From a checkpoint of a small class-conditioned image flow-matching model.
Model: 1.93M parameters, 48-pixel images, arch unet, norm groupnorm, activation relu.
Data: trained on crops of objects in photos (Visual Genome), 10.1 epochs.
Rows from block 5, named by matrix and row number. Each number is 50 + 15 x the weight over its row's rms, rounded and kept within 0 to 99. All counts start at 0. After the name is the row's rms in percent of the matrix's.
# emb: conditioning projection (model.mid.0.emb.weight, 96x192), inputs 128-191
emb.0 064:46 60 95 54 52 49 38 35 71 56 56 30 50 35 29 66 67 15 40 60 46 62 28 35 46 41 49 51 36 56 46 61 49 45 50 38 52 64 33 58 52 58 38 38 27 59 49 43 21 51 54 46 81 58 43 36 52 42 39 71 78 99 47 31
emb.1 130:59 53 17 50 53 22 38 43 31 69 49 49 47 47 44 35 12 49 52 52 45 00 79 59 56 45 50 43 36 39 55 48 43 39 52 47 55 46 65 51 56 40 52 78 52 51 46 56 57 51 64 46 38 59 78 51 50 46 53 62 47 00 50 52
emb.2 142:61 75 99 53 44 88 63 65 53 82 49 48 55 52 48 56 68 60 54 51 65 79 15 31 60 52 49 50 75 80 54 67 33 81 51 67 55 50 62 55 46 44 53 26 44 50 50 53 78 57 14 44 98 54 40 55 55 57 51 65 50 74 51 44
emb.3 071:53 80 63 53 65 99 60 36 59 71 56 53 35 57 42 55 69 47 50 55 37 62 54 54 27 51 52 61 44 67 53 75 43 84 55 25 56 53 59 57 46 45 49 14 40 58 55 37 48 56 50 46 81 51 46 28 53 40 39 47 46 80 42 71
emb.4 105:70 27 58 48 44 54 66 44 35 59 47 62 57 49 54 63 53 72 50 37 47 49 27 29 50 45 42 37 46 88 46 61 43 87 48 47 47 45 99 46 48 32 44 28 49 45 50 52 52 44 32 54 50 62 46 67 51 39 69 32 36 09 50 35
emb.5 138:40 79 57 52 58 99 47 59 48 53 51 41 49 51 48 34 49 74 29 53 56 60 36 40 58 50 49 57 68 20 57 37 51 73 51 52 49 53 46 48 54 41 51 52 48 48 55 50 49 49 19 50 17 51 79 49 53 58 33 56 58 86 51 59
emb.6 196:42 30 00 49 54 03 49 39 32 20 48 52 57 44 63 12 47 20 55 40 46 19 94 63 51 46 49 47 42 24 47 45 59 30 45 49 50 49 24 42 48 53 56 78 83 49 49 49 61 44 90 38 28 57 41 56 49 46 48 56 56 00 41 52
emb.7 068:41 79 64 48 56 42 26 48 75 40 49 44 54 50 57 48 63 69 58 54 37 98 51 34 47 58 54 51 60 32 58 43 65 60 48 43 58 41 14 53 51 71 48 24 58 51 57 63 41 57 86 39 50 40 45 35 44 53 25 52 57 63 48 69
emb.8 075:50 33 67 58 54 78 57 48 23 55 51 62 44 60 70 74 91 56 52 50 52 75 35 79 47 43 58 52 92 74 57 39 52 29 54 57 62 63 64 53 51 57 48 43 34 53 59 53 54 55 35 61 41 53 48 31 56 51 29 16 35 83 68 84
emb.9 084:51 72 38 45 45 09 49 80 78 37 47 54 37 60 24 58 33 28 45 45 52 61 42 45 34 60 52 48 39 43 47 43 33 41 46 48 56 45 63 55 47 59 46 30 20 56 53 44 14 45 39 75 53 43 18 39 51 68 69 45 45 90 55 34
emb.10 136:38 19 22 45 51 00 48 22 66 51 46 58 64 52 41 74 38 56 54 49 58 07 61 56 48 48 45 54 41 53 45 44 78 31 59 65 47 44 55 50 51 47 50 80 46 48 47 56 34 44 74 72 41 35 48 73 50 41 76 49 52 24 51 47
emb.11 120:52 34 84 51 42 62 55 69 65 32 51 52 46 54 47 72 40 51 63 61 47 99 29 72 47 52 52 57 40 52 55 53 40 16 40 39 47 53 21 51 42 76 52 45 52 48 46 44 59 53 27 42 62 41 49 39 53 52 47 33 42 99 56 32
emb.12 151:49 82 49 54 53 75 48 40 39 78 54 30 62 65 61 40 82 29 58 49 75 33 71 60 46 52 51 54 51 46 56 48 37 30 53 75 55 83 27 52 53 27 58 73 45 54 52 64 95 50 46 69 64 60 49 75 50 60 24 65 55 44 65 83
emb.13 084:47 43 55 46 48 57 48 56 54 72 44 24 44 39 47 58 51 22 73 35 28 60 57 48 56 59 50 66 31 71 45 66 40 52 54 69 51 48 07 48 59 39 48 56 65 48 44 48 30 64 40 57 71 41 49 25 49 33 68 50 76 81 46 29
emb.14 067:34 61 65 50 52 43 54 56 70 30 55 40 67 42 51 91 29 36 40 48 44 91 54 66 67 24 61 49 23 92 48 64 59 51 36 70 41 53 67 49 35 82 43 44 28 45 50 46 27 52 72 40 85 60 39 43 56 43 65 28 52 51 52 38
emb.15 077:57 45 49 46 43 36 51 51 44 44 55 89 55 47 49 72 32 85 57 59 38 10 30 60 52 38 58 41 55 43 51 39 47 34 27 47 48 39 52 43 60 79 48 73 43 48 60 50 33 34 41 33 44 52 39 44 44 62 40 32 49 39 51 61
emb.16 102:46 38 25 54 57 71 60 57 28 50 44 82 36 30 19 00 23 43 53 45 53 35 46 24 34 47 44 45 40 63 49 71 42 96 36 42 47 31 81 55 56 64 55 26 45 48 47 56 29 42 51 62 55 48 43 63 49 48 64 33 44 47 50 08
emb.17 085:40 67 68 45 48 94 76 43 58 28 54 71 46 68 56 44 58 70 53 48 53 55 47 84 65 36 54 65 60 22 59 24 64 49 80 38 53 40 71 58 55 61 48 10 63 51 56 42 43 75 50 31 38 66 91 33 52 64 71 43 58 48 53 53
emb.18 180:35 91 88 57 52 90 52 63 68 28 53 35 53 62 54 72 64 34 35 42 55 86 70 40 49 52 51 55 59 53 55 59 45 18 59 51 58 60 01 49 47 28 51 51 79 52 51 47 89 58 54 55 80 57 24 47 46 47 31 41 37 94 44 71
emb.19 104:75 50 15 50 38 25 44 05 27 60 50 79 51 59 84 37 39 76 28 54 43 39 33 48 40 51 42 55 51 26 49 40 61 71 43 38 54 47 99 56 46 57 50 65 56 53 53 65 24 48 35 43 04 38 76 54 44 46 80 58 49 27 45 21
emb.20 116:62 15 32 50 43 36 45 65 43 52 46 46 58 42 24 06 54 44 73 49 53 60 68 41 48 43 41 39 22 52 41 58 53 57 42 41 46 44 85 42 45 57 43 08 80 46 40 41 39 45 38 37 36 59 35 52 48 38 60 53 69 49 47 29
emb.21 109:45 25 42 41 50 06 44 28 54 37 46 36 40 40 79 75 69 59 44 67 49 40 63 47 45 61 47 44 46 34 47 45 51 44 38 44 49 52 37 58 49 48 48 45 35 43 49 40 59 47 72 49 36 28 64 72 48 37 32 84 39 35 62 62
emb.22 076:50 18 85 54 50 14 44 74 55 72 48 77 37 38 29 81 46 65 42 57 30 68 20 45 59 52 42 34 65 99 47 50 51 90 80 62 53 30 59 39 53 56 51 25 12 47 61 52 57 43 64 63 36 47 58 40 64 67 53 39 32 24 42 68
emb.23 117:54 20 31 49 51 16 42 47 61 43 53 37 49 51 33 56 43 73 58 47 54 07 00 56 52 61 52 48 55 31 53 31 48 47 45 38 51 51 70 55 50 59 53 98 31 52 50 38 06 46 42 49 24 45 65 29 50 45 49 50 69 26 39 46
emb.24 151:37 89 99 52 50 99 63 45 68 62 52 30 51 61 43 62 61 93 40 52 36 73 32 51 47 40 53 55 52 44 52 48 36 68 56 38 49 46 50 52 48 39 52 50 42 51 53 36 54 56 22 46 67 57 60 34 50 58 51 63 41 99 52 65
emb.25 092:54 61 09 44 37 17 27 61 29 84 42 52 35 23 43 44 39 60 39 56 53 23 33 64 47 53 44 53 29 68 40 42 57 24 43 48 43 41 50 49 41 84 41 44 43 38 42 57 45 40 34 55 38 34 64 66 42 39 50 41 52 17 56 52
emb.26 046:80 42 39 53 57 21 47 35 55 48 50 50 65 58 42 47 38 40 41 39 42 50 56 56 49 58 47 55 39 71 53 39 72 71 42 38 48 40 83 60 48 51 46 14 65 52 60 52 83 56 49 54 63 45 63 64 39 35 43 59 45 15 61 34
emb.27 052:52 05 51 46 50 21 70 33 50 12 63 33 72 69 47 52 32 13 77 49 54 63 67 60 42 51 53 49 52 47 52 62 41 29 39 50 47 43 75 46 43 39 43 72 50 41 63 44 33 54 77 38 23 42 20 46 39 65 57 62 47 35 60 36
emb.28 064:46 33 06 37 43 50 53 45 53 51 46 65 50 51 48 76 45 00 45 56 89 47 54 61 47 38 36 42 65 21 55 52 76 50 27 35 57 47 67 39 52 68 50 40 34 60 51 48 47 35 81 47 49 41 76 47 48 40 73 42 89 35 40 36
emb.29 067:65 37 39 51 57 54 41 58 08 29 47 60 51 68 62 04 66 61 30 63 34 34 94 37 64 25 54 59 62 29 51 53 56 65 32 53 50 66 60 55 61 39 52 73 22 53 41 53 43 40 78 46 54 59 21 27 65 63 55 58 36 09 46 48
emb.30 082:42 52 20 56 54 71 49 54 64 09 55 36 36 49 59 56 62 52 59 46 23 70 72 66 45 61 43 55 11 51 52 58 40 44 36 32 51 51 23 47 57 48 53 65 66 58 56 51 41 58 48 24 84 66 77 44 51 56 46 39 49 44 42 63
emb.31 098:34 45 50 52 51 23 48 78 77 41 54 46 46 54 34 55 62 25 80 53 72 46 58 42 42 53 49 40 36 47 49 63 37 30 57 48 48 06 05 56 42 45 53 76 43 54 52 52 16 46 69 37 40 41 00 15 54 37 51 36 59 81 33 28
emb.32 106:40 22 52 43 43 40 35 41 40 59 50 47 59 32 78 51 41 68 43 54 62 39 10 44 64 65 41 55 74 35 46 50 51 65 73 87 46 66 86 53 53 42 56 54 51 50 50 48 43 62 76 39 38 38 91 99 44 46 24 69 45 46 66 34
emb.33 052:96 38 23 65 43 28 48 39 45 52 58 64 48 45 37 59 48 35 54 63 65 37 41 62 40 58 51 47 49 59 66 43 60 43 54 47 54 45 61 50 44 41 50 43 59 58 65 50 55 40 56 75 57 42 24 51 55 49 71 55 21 32 51 00
emb.34 109:62 72 56 48 47 48 64 46 32 82 45 61 49 54 37 35 32 31 58 44 35 53 99 52 52 48 47 42 76 80 46 45 62 44 61 58 46 57 32 37 50 39 47 00 73 48 47 52 83 46 34 64 63 52 39 48 47 51 59 32 53 55 55 86
emb.35 076:40 44 78 55 54 41 51 34 69 28 51 85 66 45 42 44 40 72 40 48 55 66 03 23 48 54 54 47 39 53 51 54 48 67 42 48 50 83 38 51 51 68 59 93 60 50 52 70 45 69 23 69 09 70 50 54 50 44 42 46 76 10 45 62
emb.36 120:35 65 86 57 51 99 58 78 48 65 47 36 57 43 30 77 80 63 45 53 47 97 13 36 32 50 50 62 41 58 48 61 42 53 56 41 48 62 24 53 43 59 50 51 60 57 49 36 62 50 26 63 89 48 33 40 59 59 49 57 63 93 56 55
emb.37 078:34 59 49 55 52 52 51 57 79 60 63 43 80 54 86 85 38 44 64 48 57 92 40 50 70 49 53 33 20 71 51 50 71 25 39 26 52 67 51 44 68 41 57 58 39 54 45 65 51 61 20 59 51 34 43 34 53 43 36 10 38 55 38 63
emb.38 052:81 36 44 56 40 16 53 31 53 51 49 32 66 49 57 95 53 65 29 34 40 36 25 34 61 39 53 47 30 24 55 46 43 40 31 93 51 56 27 43 55 32 44 91 51 35 49 53 55 49 65 37 15 54 29 54 52 65 19 76 64 22 38 45
emb.39 102:50 32 17 43 53 26 62 72 48 32 51 65 33 49 38 35 35 43 59 58 56 45 74 58 36 38 53 57 44 66 50 33 63 49 52 57 48 33 80 59 50 30 51 24 39 53 44 47 68 56 57 46 48 51 57 57 48 27 61 48 48 27 56 60
emb.40 118:71 63 41 55 45 68 55 34 39 61 52 59 49 45 66 42 44 27 71 46 47 29 68 51 52 48 47 48 70 86 51 49 51 34 49 40 53 44 12 53 45 46 47 72 55 47 47 56 17 48 36 53 49 44 53 89 46 45 66 55 50 64 79 57
emb.41 071:52 71 60 48 54 36 53 35 63 25 45 26 59 77 63 96 82 71 60 58 38 78 51 37 54 57 46 19 79 16 50 55 42 77 48 57 44 60 86 33 44 34 46 44 44 51 53 53 35 30 60 42 54 60 27 34 46 38 47 62 38 98 33 52
emb.42 099:27 56 66 40 51 47 66 51 24 71 51 32 31 43 44 10 52 48 57 55 73 34 68 33 34 58 52 51 73 30 48 56 26 60 73 78 50 35 16 55 50 56 47 20 60 51 48 40 28 48 48 43 45 48 60 50 55 50 69 45 52 92 56 31
emb.43 076:68 57 69 49 55 32 38 32 32 74 52 40 39 54 16 51 47 55 32 44 66 43 30 43 62 59 51 57 70 47 56 73 40 59 44 57 51 53 65 67 58 67 50 26 56 51 59 62 72 49 66 63 41 56 83 63 58 75 07 58 33 14 31 55
emb.44 103:63 38 29 48 43 18 30 34 52 38 47 69 39 44 59 14 35 60 53 58 55 22 36 62 48 49 48 54 41 07 46 16 83 56 45 46 44 54 76 50 44 49 47 60 31 53 51 44 65 40 56 54 24 50 95 23 41 45 55 64 59 16 45 47
emb.45 081:37 28 49 50 55 32 48 22 54 24 51 44 38 44 38 26 55 61 44 65 27 34 21 58 72 42 57 65 27 22 50 49 55 46 47 44 52 36 78 22 58 54 54 53 51 48 50 35 72 68 65 27 54 77 33 55 49 53 34 60 54 21 47 61
emb.46 060:63 50 50 62 52 60 37 58 32 71 51 28 64 56 44 75 53 67 35 51 56 59 39 54 65 57 61 61 52 41 52 51 56 48 42 56 56 56 67 63 51 60 47 49 40 47 62 50 63 58 75 75 42 45 42 28 54 58 11 55 41 73 40 47
emb.47 113:48 49 47 48 47 45 49 66 79 22 56 95 60 47 43 46 41 46 40 44 35 45 99 61 47 50 46 48 42 84 46 60 29 46 49 25 51 52 40 56 50 63 56 53 65 46 44 60 42 53 49 29 56 43 32 46 44 47 87 43 45 03 46 27
emb.48 087:73 48 75 52 49 39 54 70 37 59 48 46 52 50 63 22 55 23 42 37 72 49 50 45 58 55 51 48 67 40 57 56 26 52 39 71 53 49 88 53 57 55 59 60 53 51 54 55 54 30 54 50 55 50 52 47 48 37 60 50 43 54 69 43
emb.49 097:56 15 35 52 56 52 41 86 75 83 48 76 64 43 43 99 43 36 42 45 62 64 52 54 26 41 53 49 13 51 51 42 63 52 50 57 48 54 45 49 53 51 53 59 57 51 46 57 33 48 28 51 82 42 00 57 49 31 46 39 85 59 50 59
emb.50 090:38 24 69 55 44 49 45 33 43 31 53 26 51 40 32 48 40 63 39 23 48 69 42 64 58 59 43 34 16 57 46 53 37 78 61 65 49 50 53 51 36 40 53 62 56 50 46 53 10 50 65 44 58 47 63 60 58 54 74 57 61 40 58 34
emb.51 069:43 55 56 59 50 17 54 33 33 40 53 60 47 71 68 64 76 45 39 55 54 66 65 30 43 14 55 60 73 72 48 59 60 50 37 46 54 48 64 47 60 66 51 59 64 56 47 38 46 47 63 52 28 80 18 22 45 56 48 31 24 95 32 71
emb.52 060:46 66 36 51 47 48 50 32 36 36 49 72 52 52 46 15 90 62 47 51 57 63 76 68 41 37 49 64 62 39 52 59 42 53 27 87 56 53 64 53 49 87 44 34 50 57 48 56 47 51 60 50 30 73 22 35 49 74 91 56 51 31 47 52
emb.53 130:36 77 37 50 49 67 52 52 89 34 49 46 42 65 40 58 51 75 22 52 46 71 40 37 52 61 54 54 48 23 57 34 61 34 48 55 48 31 49 51 59 48 47 56 28 45 51 39 56 54 33 51 35 58 53 36 52 49 29 44 56 37 46 39
emb.54 106:66 05 41 45 57 00 57 52 65 61 55 79 49 52 54 57 40 36 69 47 45 13 08 48 56 47 45 46 57 51 53 56 34 80 48 27 44 47 67 51 43 46 50 34 29 45 49 60 25 35 40 69 73 36 62 61 45 33 66 28 46 31 54 25
emb.55 062:47 67 39 59 53 20 54 52 42 70 48 38 50 39 61 82 99 59 52 43 52 29 70 52 49 46 56 41 23 51 41 77 40 48 43 55 54 71 69 36 38 79 60 30 61 56 62 50 28 45 66 47 68 61 26 39 43 62 43 38 76 70 43 54
emb.56 157:57 85 67 54 53 99 51 48 38 52 55 25 58 47 67 35 68 32 54 55 46 52 78 53 59 56 56 53 67 36 55 50 53 16 48 56 57 53 00 51 51 31 49 67 60 54 53 50 76 63 58 49 60 53 83 36 53 53 28 57 41 63 43 60
emb.57 094:59 75 58 48 40 53 55 64 44 51 52 53 52 56 52 04 42 22 68 47 46 65 49 59 54 55 48 25 49 67 50 48 65 84 59 38 46 39 86 45 49 76 51 20 40 47 53 67 61 54 33 63 55 34 62 83 47 50 42 84 38 21 70 47
emb.58 108:54 33 41 50 52 38 44 48 35 70 50 71 28 51 54 70 32 83 55 68 57 16 33 50 62 45 53 70 67 44 51 47 42 27 57 46 45 64 55 62 48 09 54 68 46 51 60 53 52 58 52 58 27 49 95 60 51 53 47 54 52 62 50 48
emb.59 115:18 43 40 45 47 59 50 44 61 35 41 45 59 50 32 48 04 59 66 66 40 55 61 39 45 59 48 48 54 84 44 46 72 58 57 26 43 51 26 47 58 49 48 44 71 45 47 31 58 49 54 38 28 51 30 54 46 58 60 64 46 53 40 73
emb.60 129:48 53 43 51 66 62 33 28 44 47 47 47 52 56 34 28 79 32 46 52 50 39 69 58 46 52 49 58 83 34 57 31 53 23 58 31 51 57 00 55 59 27 47 73 55 49 55 43 62 50 72 51 39 52 63 36 46 61 14 44 40 40 46 63
emb.61 102:42 82 26 51 60 52 52 52 66 24 55 51 58 63 48 56 36 59 32 52 58 59 98 48 46 58 47 53 27 41 44 16 39 45 40 56 48 35 06 48 55 63 53 66 92 44 45 42 56 49 53 52 57 45 60 39 44 31 36 63 56 49 33 54
emb.62 074:40 18 37 37 35 45 66 36 38 52 47 71 45 35 66 30 20 35 49 53 36 75 65 54 57 28 40 51 95 38 46 40 61 48 54 41 43 58 45 45 50 46 43 42 52 44 48 51 26 38 21 48 24 43 70 25 48 75 62 37 28 65 44 36
emb.63 079:42 63 54 55 47 49 52 64 31 41 48 37 52 60 53 27 45 41 45 46 54 12 43 52 45 55 57 45 25 29 50 43 71 41 60 57 55 51 79 59 45 48 59 74 58 54 57 56 73 62 36 57 00 50 32 38 66 74 52 62 50 00 31 60
emb.64 064:87 67 43 51 57 43 43 47 51 51 57 63 57 34 52 91 40 42 69 49 37 55 85 60 51 53 56 52 62 41 48 45 40 28 55 45 58 39 48 61 51 60 52 24 51 56 51 51 52 53 70 41 86 60 33 33 48 44 47 52 44 72 59 62
emb.65 119:37 55 41 48 44 60 55 34 72 50 50 60 61 47 44 71 23 31 45 47 58 68 88 17 54 53 45 40 56 83 42 67 65 56 26 46 50 50 80 41 49 76 51 38 54 51 44 60 60 49 15 66 38 34 31 61 55 55 83 38 53 53 63 52
emb.66 118:35 34 44 49 49 54 44 42 54 71 50 42 38 55 66 44 43 99 48 44 61 45 00 66 37 32 50 47 42 39 53 48 57 57 44 54 49 53 78 51 43 51 48 38 62 48 49 51 41 46 73 61 30 57 61 75 48 51 51 69 58 60 60 27
emb.67 059:84 30 54 44 47 52 47 75 24 65 53 52 43 47 57 62 72 20 97 54 42 34 75 52 64 77 59 48 32 61 55 65 17 65 44 38 54 59 75 49 48 41 43 43 54 60 56 59 39 49 35 34 83 64 32 40 55 46 67 38 61 90 50 39
emb.68 083:53 32 09 52 54 05 44 58 41 37 43 83 48 55 44 48 21 68 22 53 37 14 13 56 53 62 54 55 18 39 49 31 42 55 60 54 47 49 67 58 46 63 56 66 21 44 49 49 35 52 57 52 57 37 62 49 55 28 46 72 54 00 44 49
emb.69 082:44 28 58 50 51 67 63 72 50 45 52 41 47 35 58 61 58 45 98 65 50 61 25 37 53 53 51 38 42 86 58 59 35 65 53 43 48 50 38 59 57 26 46 41 52 58 56 50 56 44 34 44 66 53 55 47 48 55 50 42 71 84 45 43
emb.70 064:35 43 90 45 46 50 51 53 62 38 55 29 30 46 28 36 39 45 51 28 41 47 31 68 58 62 51 70 29 67 45 67 23 59 47 42 52 30 59 50 45 53 50 29 16 48 41 55 51 42 48 49 94 54 39 55 48 46 55 41 49 41 48 43
emb.71 111:75 70 99 52 44 55 51 61 44 67 51 39 60 46 44 57 99 40 42 57 60 76 17 47 41 39 49 50 78 50 52 83 62 59 60 91 57 55 58 43 52 49 44 41 30 55 48 40 47 59 75 36 78 56 53 68 53 40 45 39 53 75 64 60
emb.72 140:78 71 72 47 54 69 56 35 63 50 51 42 37 41 58 47 62 06 56 56 41 65 66 20 50 35 47 53 59 71 47 56 30 48 38 50 49 54 06 52 48 49 47 41 72 53 52 48 58 56 74 53 51 59 34 51 50 59 34 58 42 93 46 68
emb.73 052:64 54 64 56 44 52 48 50 58 39 53 46 44 65 50 40 74 65 59 43 82 58 56 77 66 78 54 43 51 44 63 20 29 26 71 35 61 64 59 34 56 53 60 24 42 51 50 43 37 48 52 42 55 45 73 17 60 37 48 72 53 44 43 44
emb.74 112:45 30 73 50 45 65 62 34 74 69 49 08 58 57 43 97 25 81 32 42 44 54 07 12 28 71 49 53 49 58 50 73 59 44 61 47 47 47 47 52 48 61 41 48 36 49 49 44 24 57 21 55 55 48 84 56 47 46 60 31 57 74 55 43
emb.75 110:39 90 71 54 55 64 56 67 46 45 51 54 46 56 75 55 86 61 56 43 55 94 34 42 41 58 45 47 44 64 47 47 26 83 55 52 47 66 42 44 39 59 51 05 80 47 54 49 47 53 37 44 81 58 06 67 40 45 29 57 39 80 55 65
emb.76 053:49 46 70 59 63 39 35 76 68 63 55 54 49 57 44 64 59 83 75 43 60 55 52 65 67 46 64 48 64 50 60 52 59 53 51 34 62 46 47 67 58 40 51 74 34 51 69 42 54 45 42 42 52 55 26 00 58 61 32 25 35 84 45 34
emb.77 108:16 41 35 50 53 35 44 24 49 38 49 51 46 58 47 53 47 46 52 41 42 14 53 55 38 51 49 46 43 03 53 43 67 40 53 55 42 53 27 51 37 40 45 71 62 45 52 46 85 45 83 63 42 45 62 50 46 50 41 41 43 66 45 73
emb.78 098:58 62 16 55 42 42 53 72 34 50 50 40 56 55 41 58 37 25 42 79 49 36 63 64 87 43 53 52 31 31 55 40 75 54 58 87 51 46 49 54 47 53 57 60 36 56 50 65 61 52 35 66 51 61 21 39 50 49 39 39 69 00 51 49
emb.79 138:62 30 14 48 44 37 38 37 29 51 46 70 56 28 37 23 36 47 27 45 42 32 33 44 45 42 44 40 37 63 41 40 62 61 47 44 51 43 82 53 54 74 45 55 12 52 47 61 26 43 41 55 28 37 77 74 47 52 58 49 65 00 55 25
emb.80 086:44 55 41 53 54 57 47 50 37 34 53 58 55 31 35 52 46 56 83 50 41 37 41 72 60 44 54 54 99 36 52 44 53 55 53 65 51 41 50 39 52 55 48 63 70 45 49 50 68 55 57 51 34 56 71 78 50 44 63 67 56 66 65 65
emb.81 088:47 20 24 49 52 23 63 50 45 47 47 77 42 43 55 35 51 80 27 47 55 61 93 61 39 53 47 53 44 54 45 34 64 45 48 28 46 53 99 54 61 49 50 38 55 45 52 51 43 48 71 55 32 63 65 38 53 46 77 54 40 07 39 64
emb.82 074:55 45 63 48 57 51 44 73 43 31 61 50 61 50 68 49 22 42 53 56 65 59 51 79 54 46 51 47 31 83 59 58 09 48 56 27 51 55 83 50 40 41 63 62 47 57 60 46 58 46 24 29 54 46 53 51 55 50 57 70 61 18 41 18
emb.83 072:38 51 58 52 42 63 43 60 77 91 52 62 56 56 39 63 66 53 60 50 51 31 62 49 48 55 50 51 34 41 57 70 47 42 27 71 55 39 27 57 53 10 47 63 44 55 47 55 34 47 36 23 64 34 30 23 58 47 66 35 38 99 55 29
emb.84 056:71 47 51 59 59 43 56 36 62 48 44 53 61 78 57 46 56 35 46 59 58 64 68 45 85 36 51 55 30 83 44 61 26 36 43 36 41 38 26 57 41 43 46 30 24 52 58 46 68 55 71 52 62 41 20 33 49 39 62 42 60 21 46 28
emb.85 065:80 41 47 51 37 54 66 61 76 56 48 46 54 64 59 51 36 23 63 49 48 72 74 49 63 47 54 54 20 45 47 35 49 34 51 68 42 49 40 46 46 22 40 51 23 55 47 45 58 31 28 39 62 52 12 31 45 51 64 38 51 70 58 35
emb.86 100:41 52 48 54 53 77 49 52 57 37 53 27 53 48 54 10 84 44 67 44 60 38 46 54 60 57 53 59 58 41 60 65 70 47 60 58 47 47 21 54 51 48 48 25 47 53 47 52 29 62 63 16 50 49 33 85 50 63 50 84 62 48 62 43
emb.87 068:48 40 44 53 44 74 68 70 82 58 48 54 63 80 55 76 27 36 48 32 64 91 57 56 70 49 54 43 33 48 51 51 50 31 33 50 49 28 41 52 40 06 51 53 46 52 48 39 47 65 31 35 80 49 30 36 52 55 56 43 59 52 48 31
emb.88 103:36 51 19 49 57 73 56 36 31 26 49 55 42 41 52 33 23 56 68 60 59 46 75 43 44 50 44 37 69 51 53 43 54 52 44 30 49 37 46 53 65 58 54 71 76 45 49 50 49 55 42 43 11 41 66 76 50 62 60 69 38 39 56 62
emb.89 091:19 41 47 43 37 14 46 45 29 39 45 34 44 47 73 47 25 62 44 48 57 49 17 64 27 52 46 41 75 47 45 44 39 46 68 34 46 75 81 41 47 64 47 49 01 46 42 60 46 49 32 36 26 50 81 57 42 26 41 54 29 04 46 54
emb.90 115:69 69 41 46 42 56 34 59 38 72 48 63 37 33 28 00 36 43 52 53 34 13 51 46 53 58 41 49 46 60 43 51 49 40 49 50 49 49 26 47 40 58 44 42 34 45 48 52 47 48 29 53 41 29 79 38 48 54 47 27 46 34 43 29
emb.91 081:72 34 31 44 45 36 57 36 72 49 48 81 47 42 52 53 70 62 62 54 80 24 75 49 52 47 50 65 60 24 47 66 45 69 73 40 47 47 70 51 52 63 35 48 68 57 48 36 70 35 74 84 77 60 58 43 60 56 59 37 89 95 59 46
emb.92 128:35 36 31 54 60 46 72 81 90 65 52 47 57 54 38 88 27 34 41 56 56 76 54 51 42 37 53 53 20 66 51 55 52 26 43 56 53 50 67 55 58 33 57 57 67 52 54 46 77 57 49 60 94 64 13 34 48 47 66 38 57 55 46 70
emb.93 128:62 60 99 52 54 58 43 50 20 49 52 47 41 41 15 53 70 67 51 50 17 88 18 32 42 51 50 52 56 56 52 38 29 57 36 37 51 51 57 44 50 55 53 26 64 50 52 49 35 59 49 39 36 60 45 49 48 63 24 65 35 93 62 63
emb.94 079:59 61 55 54 60 14 37 59 66 34 55 62 51 49 78 99 43 55 33 59 66 38 48 30 46 58 54 46 26 18 56 50 76 78 39 42 53 56 58 37 53 77 49 93 60 43 51 47 21 22 81 73 30 56 27 40 51 44 37 49 44 38 32 34
emb.95 108:40 57 74 53 53 52 37 19 24 62 52 48 41 47 55 65 74 65 41 43 42 15 46 73 44 60 55 59 85 52 53 51 53 77 59 85 54 68 58 47 59 69 52 61 52 45 52 59 50 42 67 68 51 52 96 68 56 45 49 43 42 21 46 73