Rows from block 3 of a small class-conditioned image flow-matching model, named by matrix and row number. Rows with one number belong to one channel. Each number is 128 + 24 x the weight over its row's rms, rounded and kept within 0 to 255. All counts start at 0. Numbers have three digits each. After the name is the row's rms in percent of the matrix's.
After each channel's rows are labels from the 100 images, of 14976 (inputs lightly noised), where the channel reaches its highest value: "place" is the part of the image that holds the peak. Only what is clearly more common there than usual is listed. The data: crops of objects in photos (Visual Genome).
# convs0: first 3x3 conv (model.enc.1.1.convs.0.weight, 96x96x3x3, each kernel summed), inputs 48-71
# convs1: second 3x3 conv (model.enc.1.1.convs.1.weight, 96x96x3x3, transposed, each kernel summed), outputs 48-71

convs0.54 090:102113143103103102120174123152072171128140119108142124137132085125151059
convs1.54 088:153119123170115126170091122138157127123126135123121112137150118135110195
place: top left

convs0.28 100:135143134141150153153108135132142167146076175143122090115140094112093103
convs1.28 090:172136129123156150114132136115194157111126097148116119132120125110144143
place: bottom left

convs0.3 086:126126111092140153061184135113117135096122130119147142080109132121120129
convs1.3 084:102136124124096107219107102123113121124156114090106090133095111100116138
place: top centre

convs0.50 090:112130149113067065145155110097126134127130110140088098147121100131149079
convs1.50 081:127130077145187186074147159150187164118161150098165132137148125138137180
place: top right

convs0.88 099:101138103137126089112108143136122132125061113171138101103106128139115100
convs1.88 096:143149109112134168162174128135111155138174134108140125152124134142124136
place: centre

convs0.21 101:148100130130153098139127111114125123099109143086078118110156112086122166
convs1.21 102:143108073128095159128144101153109126102116147164136133111091161135118082
place: top right; top centre

convs0.43 079:145158094117152150066179151059118124141156120109132132130093137081098156
convs1.43 086:088166103144121130139126121042105131139093108149116131113115107134145156
place: top centre; top left

convs0.79 114:136154145109129142109184131100118158135092132096097137117105068135102090
convs1.79 090:133122099129120181096116150092108134095146157146130158127166153127127142
place: middle left

convs0.14 082:121118161096105134132123153139137088117149124133136113130122119086137097
convs1.14 092:174124111159159158118141138109127147119131100139098124117109070157137108
place: bottom right

convs0.15 089:120094124135157110127117141123117117163178160143080126137154104134067114
convs1.15 089:107135109118120115102092154108125113114097133153163086130144120137175156
place: top right

convs0.47 117:135130141128067137125166129089105149105158130100125120143159117159102111
convs1.47 097:087145124082172110162112116179095110130118115109133116107118137124117089
place: top right; top centre